config = dict(
    arch='dit',
    dataset='telescope images of galaxies (Galaxy Zoo DECaLS)',
    image_size=48,
    horizontal_flip=False,
    cond_dim=192,
    targets=['bar'],
    activation='reglu',
    mlp_ratio=2.67,
    patch_size=[6, 6],
    lr=0.0019,
    beta1=0.95,
    precondition_frequency=16,
    lr_schedule='wsd_sqrt',
    weight_decay=0.1,
    adamw_weight_decay_other_params=0.01,
)
Rows from block 4 of a small class-conditioned image flow-matching model, named by matrix and row number. Rows with one number belong to one neuron. Each number is 500 + 50 x the weight over its row's rms, rounded and kept within 0 to 999. All counts start at 0. Numbers have three digits each.
After each neuron's rows are labels from the 100 images, of 14976 (inputs lightly noised), where the neuron reaches its largest size: "colour at peak" is the nearest of a few named colours to the mean colour under the peak. Only what is clearly more common there than usual is listed. The data: telescope images of galaxies (Galaxy Zoo DECaLS). In brackets: how many of the 100, against the usual share in percent.
# gate: MLP gate (model.blocks.4.mlp.gate.weight, 416x160), inputs 0-79
# fc1: MLP up (model.blocks.4.mlp.fc1.weight, 416x160), inputs 0-79
# fc2: MLP down (model.blocks.4.mlp.fc2.weight, 160x416, transposed), outputs 0-79

gate.224:574544463453471434464424498506509501446432561605530400510458488449435521459469514453526513465518437514546470451536436509491492553466522450467573572520527584395516518546506548487525472518514617509454625471508591439527489579513501411467443544
fc1.224:541466514509462467605507499463437499503516540523423540427583438539476450521408474372537583475490571471532421542448548519473511453493427538530538389450529574489446517522425544605425480554488507396546395446481513485443527520465515504523457479
fc2.224:478506488469436536589636531442513485463473545461502520446564555484472496486541456626503435410525533526577602549508502487491437534493551506517493522523519386445538464482443602418561552545524581459456441517521456454447449612506450532422421541
colour at peak: brown (44 vs 12.5)

gate.112:537456509416466507544487467477537452510468468408474577573442453558474480477473444476543540503573492517521583547599425535518457442568513550598499534548474463544443442448417413502533555504523492489486562508528580374496466546570503560429492527
fc1.112:441506520502422499470543494435539539539540427520507391501391545488566494524530497498554540486409509406423561522444510577489532492436508529483454513564537603487514451465555544605496443576479536520478505512529544520429478555460496456591491389
fc2.112:526516490493517492421478488483544511522516329416445321585438447489517514422392515468476505484457530551515475507481584487492538533571517555501517543448489493472503478545549526462536539558485527471487443492437477494472504527580534502537517408
colour at peak: grey (32 vs 6.1)

gate.110:503514532513507495592550478494532529480459521433503455583501526478436524547511472544578480491450494475522421535575478521464487537514453495552429508551434466501488528497506530424533541504530451464485465462419510443523438466464555528380444513
fc1.110:573402506495454502481413559501470541515569491488551661517509494421461450415497534440433478481549523428502491446497476395501569468465536552504455532446551451474506523531464451486509438519516622455487538507528398542460510521418476440579499517
fc2.110:535515548453479448424617507514526419581543571432448641494468474528511502530514558513518584492494546525464518492515452542502427445445482478499527528591488537500456500528507430534465479522511514466465489453507507514489560489535519537516547518
colour at peak: pink (74 vs 0.2); grey (26 vs 6.1)

gate.267:485534465549526461537498534546486435447523532529533500487575521517483472425561515547556463544524568468587473482473538477454533554569414453523493468497449546548422599413560525439570511429627472481573510409479533482494575541530487524544396415
fc1.267:557546431482522540543520504502500508442457512517504449560548493492475512462504505480538504587492547501622441522489490523465573512487426499506541466532438483489469553425578502491562521471548451494549479453565534565438497402498520510563498533
fc2.267:499478545523521511522572483466493523548529466521480560525522569501454473562476461488521526457469502560611553531436560461481475546504395476518560530575453496495443571519441439464506514484458522504514576487563502480512458484347451503472405452
colour at peak: pink (83 vs 0.2)

gate.273:542503434462614407542432599475539538499495477529465485421584480473455514431490473465526533526365471458543464513491503585546436532450524495514393458582449464440553476523396444538502439529536582434423517465527465522481439634509500513503444533
fc1.273:493561545467540533520539497496569449526438512458431577522504489462435392479485503450449506458492528580482580475540481541431494389489498463583446452589480469520498429458493462385451465488515522490504401494539547425583536482526554555419501514
fc2.273:521460473514528527456518594553542555504471501549485578520498477484487513590490524553526534517472512442440392490456474454494456418433568473481482504387473564524578584526473410559506480464519502466547483505510477511514493465391435520456432533
colour at peak: grey (55 vs 6.1); brown (43 vs 12.5)

gate.74:412522501554455469542543511533459516501439579503582422474545510529553473417421491508560496535539505482469569523539551579478570577520492476478520507478503510557427484501531572444501498485566463498525520586545500502396536504477501491564513388
fc1.74:554537544494471520571543568465541578559521587536559437463517479503471448444516467438475578485590501438504483458601531531514490491514514474548426555398505464537494464498486540499523607463549504452476502475493462487467576353542604430542464479
fc2.74:489542488541483526483462542521406513563526453567462498500504496550451442556496575450560499506433539545422491466399477383448378514588565422561444457514537454539570604466463524532510536575558570462512471507464527509491493433412450474499414430
colour at peak: pink (88 vs 0.2)

gate.26:505565479508490488532460517507506599548534523469460509608448495570422489441453402503457446560524549439534523442490447530484557569506470493549482481448514425482422572552513536536496525495508490502516569503526466511428463428455480474492643586
fc1.26:464491469475512451495525472597553498460478550472445492483584553542528447465457451545539413439458486531453521563464603520444508333548452425558474468557432478485465575489494506426442562419470526470540574485495528548454552530434496525481472568
fc2.26:525486455522427532480513549470642627465513546451531527570490526500463491471452519506504601518508501485508489496480696569496621585476463412435543469507488496506567542505467424492559533488463486488499512551517509478529432614549503469419503541
colour at peak: pink (71 vs 0.2); grey (26 vs 6.1)

gate.6:476577514507474477414444467559509456523428514541522471464386480551477486564468520498488467407530453496613455504532496460395498503469458518474547539541444532491553494477417491509574434499473566604480497494446527408538487508480496507441452545
fc1.6:505542505475494441496416408490413437460457514538532376517501483524442477590432408447550553417475449553559422520517453467472550539526512515519527519478555538524476576493437565593489392551485630546554475467481529408510527633505493535430481492
fc2.6:525588456461492545425519489545506527476476500457569527501418504507491498535562554470529526431517408466556468506534476536445541491522445486473504448522487534558438541481500493520418546478499535619504581551486441402612473519545485472498514549
colour at peak: brown (74 vs 12.5)

gate.114:521555467568492539494568532508453589511523591491512507472502521394556489484529466482556571495520420395537416472530531548480516637448438528441470469440557575467494532489489568606548493603483496510490560583482498541402579473543432503525480494
fc1.114:498432539436533512492482504459535403457476489552514459455476492571453514540556479522499449451525569568532581536450403465511575413551557499548480526523457455514544509457456458425521481429472438496473437437520569479551447528521536463468481454
fc2.114:480510483470489512535519576487564451526531473530493613496516508504465498508516528544557488395468544510562506547505420504474461440498504557505510496568464415506428446461500616456518507531516500542580495465496406421507482593476472465498503483
colour at peak: brown (76 vs 12.5)

gate.152:566561519470473519499456443499514499478452503550366510518471463445516483439503502552491575589503576445456455524468424508556520524502488505529516492506521476511454475541529530474484540517541406570428486472432493428581594482518524492557454507
fc1.152:507464560495514566519427508435531477491519521373560517548510447508478494500483444452374510508468400582441515587454443513491521497463506419487511507507607509495537522536413531527492466538544627553470472460555529432542432503474460480490537391
fc2.152:440517455467467531476514556499525499460474499487473516520541573523464448541512518468579373591508531544436541518497588516502502469487529490491525459512557541451518519442482558507552472449456495551427483542540465430538520506537470501488426470
colour at peak: brown (42 vs 12.5)

gate.185:552577536530437560513525546526493545481559500443566495390413505536494534451574405537517453554540578423521594562489481557446449498492472514458519461493448470514491492471517570587503531473546482495614531462399494562479485490538552486441489497
fc1.185:640570507524448569474521501474518536550573569431495447469406537553599480572423453520547435539518499496506575544514429548509473502466512499502441511419467478498489487541540577537442530446558530481474499446400575556442505532584526501539502533
fc2.185:484515538623445470477523552480527562626582549564486545537436456555432448415495528565555530464498509515502545503442523520516463436461516500499537506569482430508418435507502500469537571514446476529520491524587492517544419509448525534394518556
colour at peak: grey (70 vs 6.1)

gate.113:550523506480492370560558612497537561539518550448518502471567547523454535415508468470522449481441505452405505455572477472491523546524469544539403542535584477600423522541424498489526498443431483449487510409537542601437509468521503456506479481
fc1.113:507438455415437504521524506495510523515552536454572453449464377459449457426525489458544509482465608459465531506594374456503543529548522467523473498556593604522569573590540469571513458537517537459490446507568452559468529538551482449517463461
fc2.113:516527510533503524503431458546450610528488475617399588544432494567525483564591480556476548586436487528495400502408514448468585503476508431504499532432496509562637550493464512468576522579487493493512515525541497526487510477439497510523473464
colour at peak: pink (71 vs 0.2)

gate.282:547549461518493527461565495649524538473423519529412572490482445535451542462485464502543490516506510473525473521472441473595470459461608461548469443496522486513516515520489591468469598510470526565439439533482392427509482517404462435520520525
fc1.282:491468509478519523567430503365552471535519488484565462496548558500572416525526491489436609474479485516492502505561536543378524522542336554480528521485506490487478531460483424558561407524519535469548516487527597578488451464589493556454472546
fc2.282:513462510486540521552535520435464552552534494557537460471543440472571575451478478477544460425600441476538523473492480472428484527494664483477527480511481483495471452545502458474444538528509533487598486516499442573489440569443473582423484454
colour at peak: grey (51 vs 6.1); brown (39 vs 12.5)

gate.187:559446434495422493519396520526474494515537479410484457488496445443455447443614533513414509506480453521378520517551465619519523595532523502523542466472550553489486519431448520589453457525503548506566588537470559581496492523610516525613503566
fc1.187:448492434498456486514426518510503512444510478520546493471505436476533459411574482466443483546500446410428610474534571545459491629505542552477482461474541599552509470454446496551527490528518586516556568488504577564436490508522469413576542510
fc2.187:511457562572504500436518516513468535593527556463530415496422513459496530413384476422542487410533474557495518494440553545497467507595442436475515541583511381445402542576479425504510551511469521477417484491567524474497517365474532495528393469
colour at peak: grey (77 vs 6.1)

gate.235:475509492435497530455435572445497620468460499574490468392474470552545503468540452568456527570538496508491466580531564589470577546524487537505498488472543500553614510443470599567590420521509519466354466434456494490529461514486524533414485441
fc1.235:513472508471419462417422512557431453426510455520482465463510523597569551517602549488592477582507496451506458567490492517497570525481513468466514571464535488483515510537489488635508462498488536484445546438548483604449509462480455566441491472
fc2.235:547511524456520455476545508404475390511501533393483483403503551510568483474510479438485499501520472520496524509520505464489422591504484486537501570588516503547484498512570606494439447513489467490375424538487527455545535463531430469357545436
colour at peak: brown (46 vs 12.5)

gate.359:532464539519531538467515606532565470542438448485602532469512465420473492353539490485474556436486531501380449452479516524531515518526552578536423550472592444484440402445532549492420565482512515539520516550526509520508493437390616510525456513
fc1.359:448426545516502540499480515485500618489583396422448499502475515475413557548489461484543508471534426567452504458487519451519499536465535506525445438605481446515436548556502499468514511586496495561532528559430568534396478655453426455490522544
fc2.359:496508488610460459556589587546492481602579476365497507550499486530475469577539467468507467458458574475556556539522572515478592508483481529537496544465467530491515413504498482523520489533514416528565491441551542552476531483575588474426512646
colour at peak: grey (51 vs 6.1); brown (39 vs 12.5)

gate.28:569531519521487453494529531605537468487495477535546486518523450442505468486524551509587498432480501492497512457429447428541558506492530472545461548482507514506495549525421452541466609510490436508493556461494446533484463514507444571457549482
fc1.28:556450470534483459556538550520560557520562530508436520493508491435497503528516446481636575460527482531529483492430484484560483529533515434532582507506516477476545472502402437504536493588502499523488515415500446608484490553395476551446498493
fc2.28:542513487563497526483439536464578560450476560407488580486389508518491520429511485620552560508499432551570510522479474478403483516515496492433470522544512507557492411507567464542528522497497576528482527448523486457505595473500564476568383490
colour at peak: brown (52 vs 12.5)

gate.186:470511471507548446536634561441537549547432463400499525478574525503513521543445558479489581432429451495551476513542562573552641500481452465451511492573487469495498393520578481462572509483532479456571472550474468434493461460614558585494564454
fc1.186:515489454510566484486557510485533495462480569401480509555535541452537542597499564442489460464453470515491438459539513558559600465505455528530444597510481448456462464539494560542494554467501463488559519518496503523517489505506604515510574595
fc2.186:467486581494562508454453475457462458426464563574517517495541508519490432472528513418513478458568490524542543493503464451461403473502491514486477489541494558447438529449558577504505440491492501469455485496487470469463468495529461540462546533
colour at peak: brown (45 vs 12.5); grey (30 vs 6.1)

gate.209:448473468462469509446516469577515547506436609483543426511498412441499502499556490451432544447559460526487531511514631464508533513506479527482401545469605559483480462471433492501525559410525515504471480537472547609562521456585501498498522585
fc1.209:395465482447525470450502461553494573455439575515548453520540473389508524535505546494460523508550443511479554489543602530486473615565476569484414556468561490505399428504520505446543554444549464480475515550480560561512466446543518534504541673
fc2.209:541529527420538486389532537494483506474506540558478411496488509474517464453523521470517462490467432496453359448533507540493552475729471385485499507479529521478515559529480460480568571464548536523464485457503487521548480416539545507497456513
colour at peak: brown (49 vs 12.5)

gate.334:485474524566484482538499556485490520399469421525623489534577506487541516593516521492534502555440502508482419513408577525497557527542480397510423511382505479491407502558531489390524509443596471478502579404515446463488450538466592551460463466
fc1.334:487551451500548516528487412534508546568426486602533544443520478537504508429538535486523443560582493462549507486540587527468456485521503525544553506549515538480574498474490482556556428517433451483435480550503511558512560387535428584502506480
fc2.334:487481537456481493433442565490529446623551485565397455502426516527491486509553525496559573536525540595512489479442521503533513420444501486468555529379530590464400505489472464475523465520512448499430511447508503528499490378524562504535518506
colour at peak: grey (52 vs 6.1); brown (44 vs 12.5)

gate.146:544548509511553484505445552549506484497465559469498453478578612590448473487454534434444554465454538553498490495431615464478489472532407458483367524462520534496477545468510550436498524414513520462528526435422570487585531448452507511465453476
fc1.146:488511601598471548508534474524534568505471434561539518516514546500470527511523488480467584510471530528476455514504545505533524404443523429529466516338511522480445561516403517507505570415550517535555508517484541481537469461556516399622365527
fc2.146:532539484485481551506590467532487465447478445574487552546539554491485494460533507556514434413529501524435534519513579458468555544479530471472450546471554564499564496448449541475533495507495567585541462493471551490467497576480443536457553581
colour at peak: grey (70 vs 6.1)

gate.219:626507520538509488477475420477449569492483564425587495581506530561534525524478496418531473508565559443560446502553528523439525491524461465552527580368592518516480558481600518504469456514565554491460489447516489532381553464526409477470532517
fc1.219:463518509461515451552518564582468490541466411531512629553592491537474468461496471533487584527463533420540468470469438518516570594534438421499532513533432428509438634498485464494478467544453452517570442369481453523430524477491470494494535467
fc2.219:467478434558484459419529409522532538510460338470502488482499525447476538478497422436592410532552524504411519505500595540432421517539545491469520526417490521441463464476450455541548539461506499523434485483560531461552452556481517555552466447
colour at peak: pink (53 vs 0.2); grey (46 vs 6.1)