Rows from block 4 of a small class-conditioned image flow-matching model, named by matrix and row number. Rows with one number belong to one neuron. Each number is 500 + 40 x the weight over its row's rms, rounded and kept within 0 to 999. All counts start at 0. Numbers have three digits each. After the name is the row's rms in percent of the matrix's.
After each neuron's rows are labels from the 100 images, of 14976 (inputs lightly noised), where the neuron reaches its largest size: "strongest on" is what is common among them. Only what is clearly more common there than usual is listed. The data: telescope images of galaxies (Galaxy Zoo DECaLS).
# gate: MLP gate (model.blocks.4.mlp.gate.weight, 416x160), inputs 80-159
# fc1: MLP up (model.blocks.4.mlp.fc1.weight, 416x160), inputs 80-159
# fc2: MLP down (model.blocks.4.mlp.fc2.weight, 160x416, transposed), outputs 80-159

gate.355 093:493464401475440567495534541533478587492485486574509594562480484498466584513514495470503513444502505544463583476499519487520502547491567523491511501534516488471514581520462437471479503510536400413469425471489485501434502561441466517461491549
fc1.355 101:468512462435460475466535502570461553439488526495480465533481451474434536469544459432518467538498476526529550515585500546533477512458527529530477563458488525490546526528450529489448469455483480511479487503469486475551400487471523500458478524
fc2.355 112:534487439457457561517457507605507544492529481578480532484444479465502429486519518534497464487529514509541502470517523488517506477545518476542482520506477466582470470451505513521516496461464516523562605554482500437518477561527481454560542526
strongest on: bar: no

gate.82 078:469548522491506508517510494443443536546541450527472467450502490452483447480560579587541518478495503400547562490495563521497540506509458515442477533524513492506487509532497472529483522483565449527489571596511524535567521502438545543439515455
fc1.82 077:462407461491576486437563471533445515598570448439509478473500548511482562521511476539491489445459436556598483437491492498405538520514492504465532550505496462481426567514573477485514557568524521537553483501600475474482533562543535481538549500
fc2.82 095:502502457487544464495381478497429520544470503528458468558486475488552398434544539473477437452472450519576515421469497502470558536427483563517535512472531487520532457497558491520448570497560481438485483459524535464482565552440501538486482523
strongest on: roundness: cigar-shaped

gate.265 085:381552469496596525452501493535490540453506534450566421485536550499425509461422472506535548499479497523544438529536552488544473496541458495530506561462469524468511486479523460459455526462485514506473490535442500510549536597525455465500554485
fc1.265 080:510475475569467475487507477437468513555464472449494495414495484491524479497580498494536502499509478546502488542440471443469446508540470520508416474593484511518515515593507535512496471526505546528541468515583581466464470508433554501574471556
fc2.265 100:479468548461454533478505503407525540536486522529498548531481503524483512492525494501538543417505493573492547456430481465415415489482524517486513418424526477480454506439520537455536496598503482498501470501590493530459444434472465475422503538
strongest on: spiral arms: yes

gate.288 077:550524470528478532450447498573549465476545526520538492498526479480550486512468544584509485549534496508522498525486569489449516496506491522497465497525554521549521504435554430375463529481514463551439539487539508551499534518506435562472590407
fc1.288 115:579570486432533531506500499491479492454471471525529554473414512487557499388481478394483512554426517502525442507501418453503501492505475540523499533458456506467481525517448501498495496447529552480479510497507489520521452476485494533473427501
fc2.288 099:453455507452522504478504525485503505458522512501568576514577515487548481589488471594473503604396520493558470530500461478486463508520479451465518542507517517495516478500441536522495490439449437493509476504503489542518467513472525489525557502
strongest on: bulge size: small

gate.385 099:536531494483479549382516441481454454516458549438558528487472449490429544454532464493475554523485509555499485499466492441500485545499445495482478448491447437486513566522534535482503460434476500437486508552463498440475500378530553543484561472
fc1.385 087:521490504467491501518614476524513508519493467471539544481480487437463534475573429513544439554500511526422565501487541534468469551518556495575412497531505585447500471494466479447514472532521478499483483482603518535503471504546545504466509514
fc2.385 071:458508562513563492449421569519509475521550462483483528496520475527485457503599515508478522541511516605460519515516538493502574591509546493435542476513493529500515546508482584558507424546495507538469462488499525495519464511499541455553500562
strongest on: edge-on disk: yes; roundness: cigar-shaped

gate.176 128:474536464521450541486519447533506539459486502499472466540567584502526501516424534479479423508448495468500512457447507540514452495506557559534504467544554542473437498452516500560587543478496452458511527510473416545482503524515515417425565517
fc1.176 104:515562493457434533521483433433497540535523505451521502514502498454505545544449475477519552480493524521470443528473527520492497434557531481521470587512522520501457495464441541460527550469459479529479571468505506545459510483487464506491515525
fc2.176 112:546500518459549451460537637524441501466492501481465531490472530469515463500511539495403507461469506458572544530517504512530569441491502553554465541517531469472562499512531603449441504468515581473545524410614505479495480554483477511495482565
strongest on: shape: featured or disk; edge-on disk: no; spiral arms: yes

gate.138 083:460467486544460503505539538444496455564534484435541479465504436456460504493474527507491529487521423555458508567443568431486505526538578462526427517536439560472479567532447562460487402551517535510490473434580482437471457497461570477512528507
fc1.138 066:529501454545534479515502583450517484469497485460472468556476411486485491490545533520511478550479512529410498482594501498493468490423447561519448526461569505581538561486463556484548535542520462444490494446488505542517473548525509526482583529
fc2.138 100:492489481492531468453502438496515558488512500523442458462443491523540477487532508510490475534512547511540508497650522510521518472549421482544482536487471467500465471521518499469432614456506526553532485543427513518516569556473507534458479476
strongest on: edge-on disk: yes

gate.300 137:458457498504472460523505459475500562536466482437497464450423449550535503511429493534507591494499407542508476491481550510461473519573548499512457518552442540493497490522510519509542440488438529543516422653538552511514567486504484442475477495
fc1.300 174:516534500497519560510531509503430501449527497521468511572573533469509537506549524479510449469486558470478528552515437482489507516509485475490531486484509460500506503513508504499471559533591510484519594484502462467467397534462522550507540553
fc2.300 147:532479526486520548535511548466459536504525500511472494460474527497479416480524534480526511460474552474493501521512450459513517529444512532523473501492455479517542476464505510521523581515477515494500497445489471457436381512526511513613450492
strongest on: edge-on disk: no; bulge size: small

gate.190 121:440517469501519615482521484508557514509557536533493490569552466497491535511492598531518497517442477516539462474463478452568473496501474470489531435418507396409496534443475502485516520502486523526471406542485526449470491457479473453492519516
fc1.190 117:473523498493496404471483526475546419489493474471504498457452475494500487503482429544469448517561534522457507523474554510433521492478482563529432579507484576548536424474451511567487546529512463459526543442520442533476518538484452499485535482
fc2.190 119:463476510523449464469440532559455476518573587475529531569538557491504486541515376569450481521561531481487486498593531630482475544481541488484484562557515579447498527485512449519512486493512509545517447476505457526519504520500516470508567454
strongest on: bulge size: small

gate.175 089:496506480520494494386477509522498506422509514444527484460451451492513504456465469473492481554522474429535490566511531544575491437492603453548477475547476534488467474488470529603494470434441495583457505539525505516485455547451493530552572476
fc1.175 099:469486511523579530513559489471511470546497483508493532454516581567503509511519518512450430533396508476566458460539462570541525497519503415499497559481496523482487503457475454490482546492494442438491528420509474433486524548507419421520491585
fc2.175 092:539542517489474439519545518522436566469426501447526473499548503418512523476408467472464487508495434394548543635504505486493520545514510503560495530533513497483525459534467443510488383475486450468475463440584532527526529520484439491527492470
strongest on: edge-on disk: yes; roundness: cigar-shaped

gate.203 102:574498539437538527473557522489416530470500467532466433525489533486522472429415552429489494562440516467442533540458517533529494485499538502540466545480462457552511505444496499496579536499572417460537497502463461525448485528474513402460572567
fc1.203 088:561448513456507526489553479437457513452449502542488427510492478458522524458466521461518505541484469470397534548501543547506510497469554535505474523548482485532514552526439501465524486533502448478510403543520493523515460543479506382470594566
fc2.203 121:445536592430523506493565501553474497518508517558525404494475520463519491556527531549517534546444506433544489476473503550473511509496520497501473498423480426493483442478527458501416428505499546519499482487481448474444461577484444586504479518
strongest on: shape: featured or disk; edge-on disk: no; spiral arms: yes

gate.374 089:484483546524518443517496462524469526441466460517422489549485475461512495466518480420522516559477540489438488470517465506555451446465522538479485574468517452525543509578461568517498481517610512521507477463459577509554421508516504494476521539
fc1.374 077:491519485472480485440483472474501470526476535483514513551497443478432500450506477485417571444558461510588559466499483513575594537515463475483464523493481485507493526407498559413549523493484528486542502507527456483544529489529481497485526510
fc2.374 065:505506513460564554489511438540490437470504536542508518465533477512498588457492516550521404514507479505516429549457485507526471489496475508483490557501507484505511432481479558493490506446461492490473514450451542472530495506492490419546492463
strongest on: bar: no

gate.32 102:517490497540481485481432506473533589464468510531510618559486472584550604498535535449542495507489545507465519539497481532452544383439553537538512498500546469487444485548487576489512448490507474515406508493491498495420469523476490525471530544
fc1.32 099:524481503532414547448407481472527473455415557512530484497481480494524538502465539458511501528557490424442472519525469464464552456455476503551504430470517457553474451515553520515468477561526471496449522505534527540433493510432554551482529484
fc2.32 087:496476548523501493512592481525484527563529503509535553475565513458487433489593560423583459509494571544508444466549489472453422487428459520499475520486513478530499430491549454594539512507507464498503596481565483515498511501486522446502511526
strongest on: edge-on disk: yes; roundness: cigar-shaped

gate.19 087:467473399509461461549526530479455475501484527431553480469561486485477469486492483532547543470488471471525549543507470509526482488453472493484459553510478594483538500468556483469454569467491510527583453524493594469488529540459514527471560520
fc1.19 102:453512490486533471537502560539499464470539404479531488436530499511465517488531464562502524488486517408461532488589494498455513500517480530463551501474486450456570501523516504497462526480512471456490365526423521518453511592526561487548557559
fc2.19 105:500522455475512502543574434532474448509428576483440449524469470517488480398565478474513439486531470458559511513654513486518531534497464470497485461457553495539482512510505523507564507443533532534485543465418561483424540456519465434432419437
strongest on: bar: no

gate.205 093:446493541526564448457474523513501447601485497453546457466508535438479446508504516513494534486495510598471377495497530532513547440525428493459528541516521552538464590512425538518471423544525507512528462506464585542471447498457471499547463483
fc1.205 088:449480513481449447555481498512506520584538450524509476543482459458476566493438496504512507486502483496538405393519479499483560503517563502457569521508512485519506582536459473496538524526476571524498476521456511551486480531491508521517490443
fc2.205 088:498526452490341435514595600517494471509543486517481562448507481450501408492515501504438566470475493424523560438542447472447534622563489515483509465496466474464462467516553503544484547534482527577545516468472500500511487550503494433592457605
strongest on: roundness: cigar-shaped; edge-on disk: yes

gate.337 101:488488454547490532417519503520541510469542519470497497447486532469512519458521519504601419455462509488520405382479516506476475482537508466513482477452528516524514524467517474502475578480526499432466501485455480536490559543441461449550515555
fc1.337 091:462526451463475488472512483550494548540445547473471497565581493505458509487410464519441474471490469517546603577561474497496535518453529538549506479480444460497525490507548509507506485492483452527504444551526475439499519487492503566506507397
fc2.337 069:519516521484605505395566487491486396493477553488450477525541496423491539428504518510521479501513482440481460575469526478459556523474441508475538535469517479492533571470494465352507553426456528424488506464468532485487470584524498457473507564
strongest on: bar: no

gate.55 097:457420463487476537440456515536481543469520496519437530518556524537523535575522474509485560432520432478502537437545509499572472526507491482531540523490444497476412461497543456513525526417505428490491422478506492510521490561555527528522473550
fc1.55 082:477486531489587551432497572446505457450568461547490451482451514551444449533456482462385454519514447447459547569572516512520562544507431502493481564494452488540515448521498493455471535493501411494505481526504485444496544502417551462490484499
fc2.55 077:541522449485471522367510431484532534516511527478424509510458535569491442457471515513368572456469512400485494454565504574492482482484535549478506586510550517527543620539515449516485596497502569535527577494519468503481504521511545526554514560
strongest on: bar: no

gate.46 088:484534588544574459486440452480564528522492486520529448421533553526527439493498499442543517458505508513524428497521458479510506519510489469437522469520484439526569471506497486514445536491477499557559513514479572500533576501434492448531464561
fc1.46 086:522518523387556512446450491511564495490531485514525461442482526502543445524496518555481573482510478482575527507595524490485448599502431491447501537519489521458526527440573605538471571485490488612501555616541483522536569473496490468583495511
fc2.46 080:518476608535471461422557546506509464550437570460494488517503505454517554483444526458464466511505512486435524458608523511476380559466496539539521518485519502481484518552488592414507568522509515393493517447559522543482545528503497491408495504
strongest on: edge-on disk: yes

gate.94 106:528486487494438516482582567482472436478520453509523534551449514455519618555548512503471438524493548492473531478517486540496491497461516500492489544412523470524444408442441456494570506467548499368473456504432484445499495539506466531474481478
fc1.94 095:496462512499538468505451464540563446475534509508492481490491530578516425455499469502582497483507467604468471518405500450474491445505479507488524412490490518497542501526541427557463507547510543541523569466617506549462494445534506510568539469
fc2.94 113:576498473468545464488569488500526527471460460520458433512456513473529593459507511532556476409483471558607489464501472467491535480567455519542492543473537498480440429510546612462555523512506514431482492500610509477536511436542483543484475478
strongest on: bulge size: small

gate.197 111:489492500470467512492491561513406451549543530503505452448537486497482484516470532531432502429455528464464481524466510519534557419534493483521566525500472500495489586513483502529522416490454501467501504552496540472496522545469484487536479459
fc1.197 112:523522489522541500471494401491549548485434531476475569543484508482544524459545524444547527511532473543504508454568464500456467564457500512510433464503590460496526395504501559459473605501524485486535512506522470504511508442523502543411500524
fc2.197 107:568471493475577468594461377557480514429510515488500506518476490474493559497429528554484524541492502500535556539478477534504575523509478506526459510499504504568548486483472490481521430482531453472550455485383469478552505495498442521442546401
strongest on: edge-on disk: yes; roundness: cigar-shaped

gate.5 081:564491497511589531554505565432518501491500513527500482523453563492480447521506532500607472537524496448475434488559491506456398457503538538535467452492525527557486455557497538529522481477525480486542516551526513470469488434470537450485471588
fc1.5 091:422523541498405444469475410539459481503511507483543534444501463521532552455530531540462571471515483546510565488472477483520609539523441479457490562489476469509532546468491483458494486540509491508413511451539498444501497543514477540506538489
fc2.5 085:492520558515615481443474533475444478532461522459480462480541528525475468480539527497473480504509475570562466551537510507557616489490492496546519556496482509505550519532440412513492570436472523514463488436556548512471523478497532577550488447
strongest on: edge-on disk: no; bar: no

gate.363 082:481473512532481543494441423447500530492484431528482488532454526579518559480441483514562507460480497510479493457440471458520548463503487494461454496560525459534525489534489553532494565435446479503559507577505550444504520470561460489437521557
fc1.363 078:559467539464502530555509513511488517495574481488443438488569470481519453464435516438515504477493549452502523557432469592473517425460530531476456526451532523535507384455472473520512499520488506470503558426452465552408474450497455484510551532
fc2.363 083:438515500523488529536450473481515518502515524512523488492529520413501588507402554492437561515482516466479480552563473450478499471531618495404541425489514496502461566549515374496504540577444477508449499531409487535514505450472507513427510416
strongest on: roundness: cigar-shaped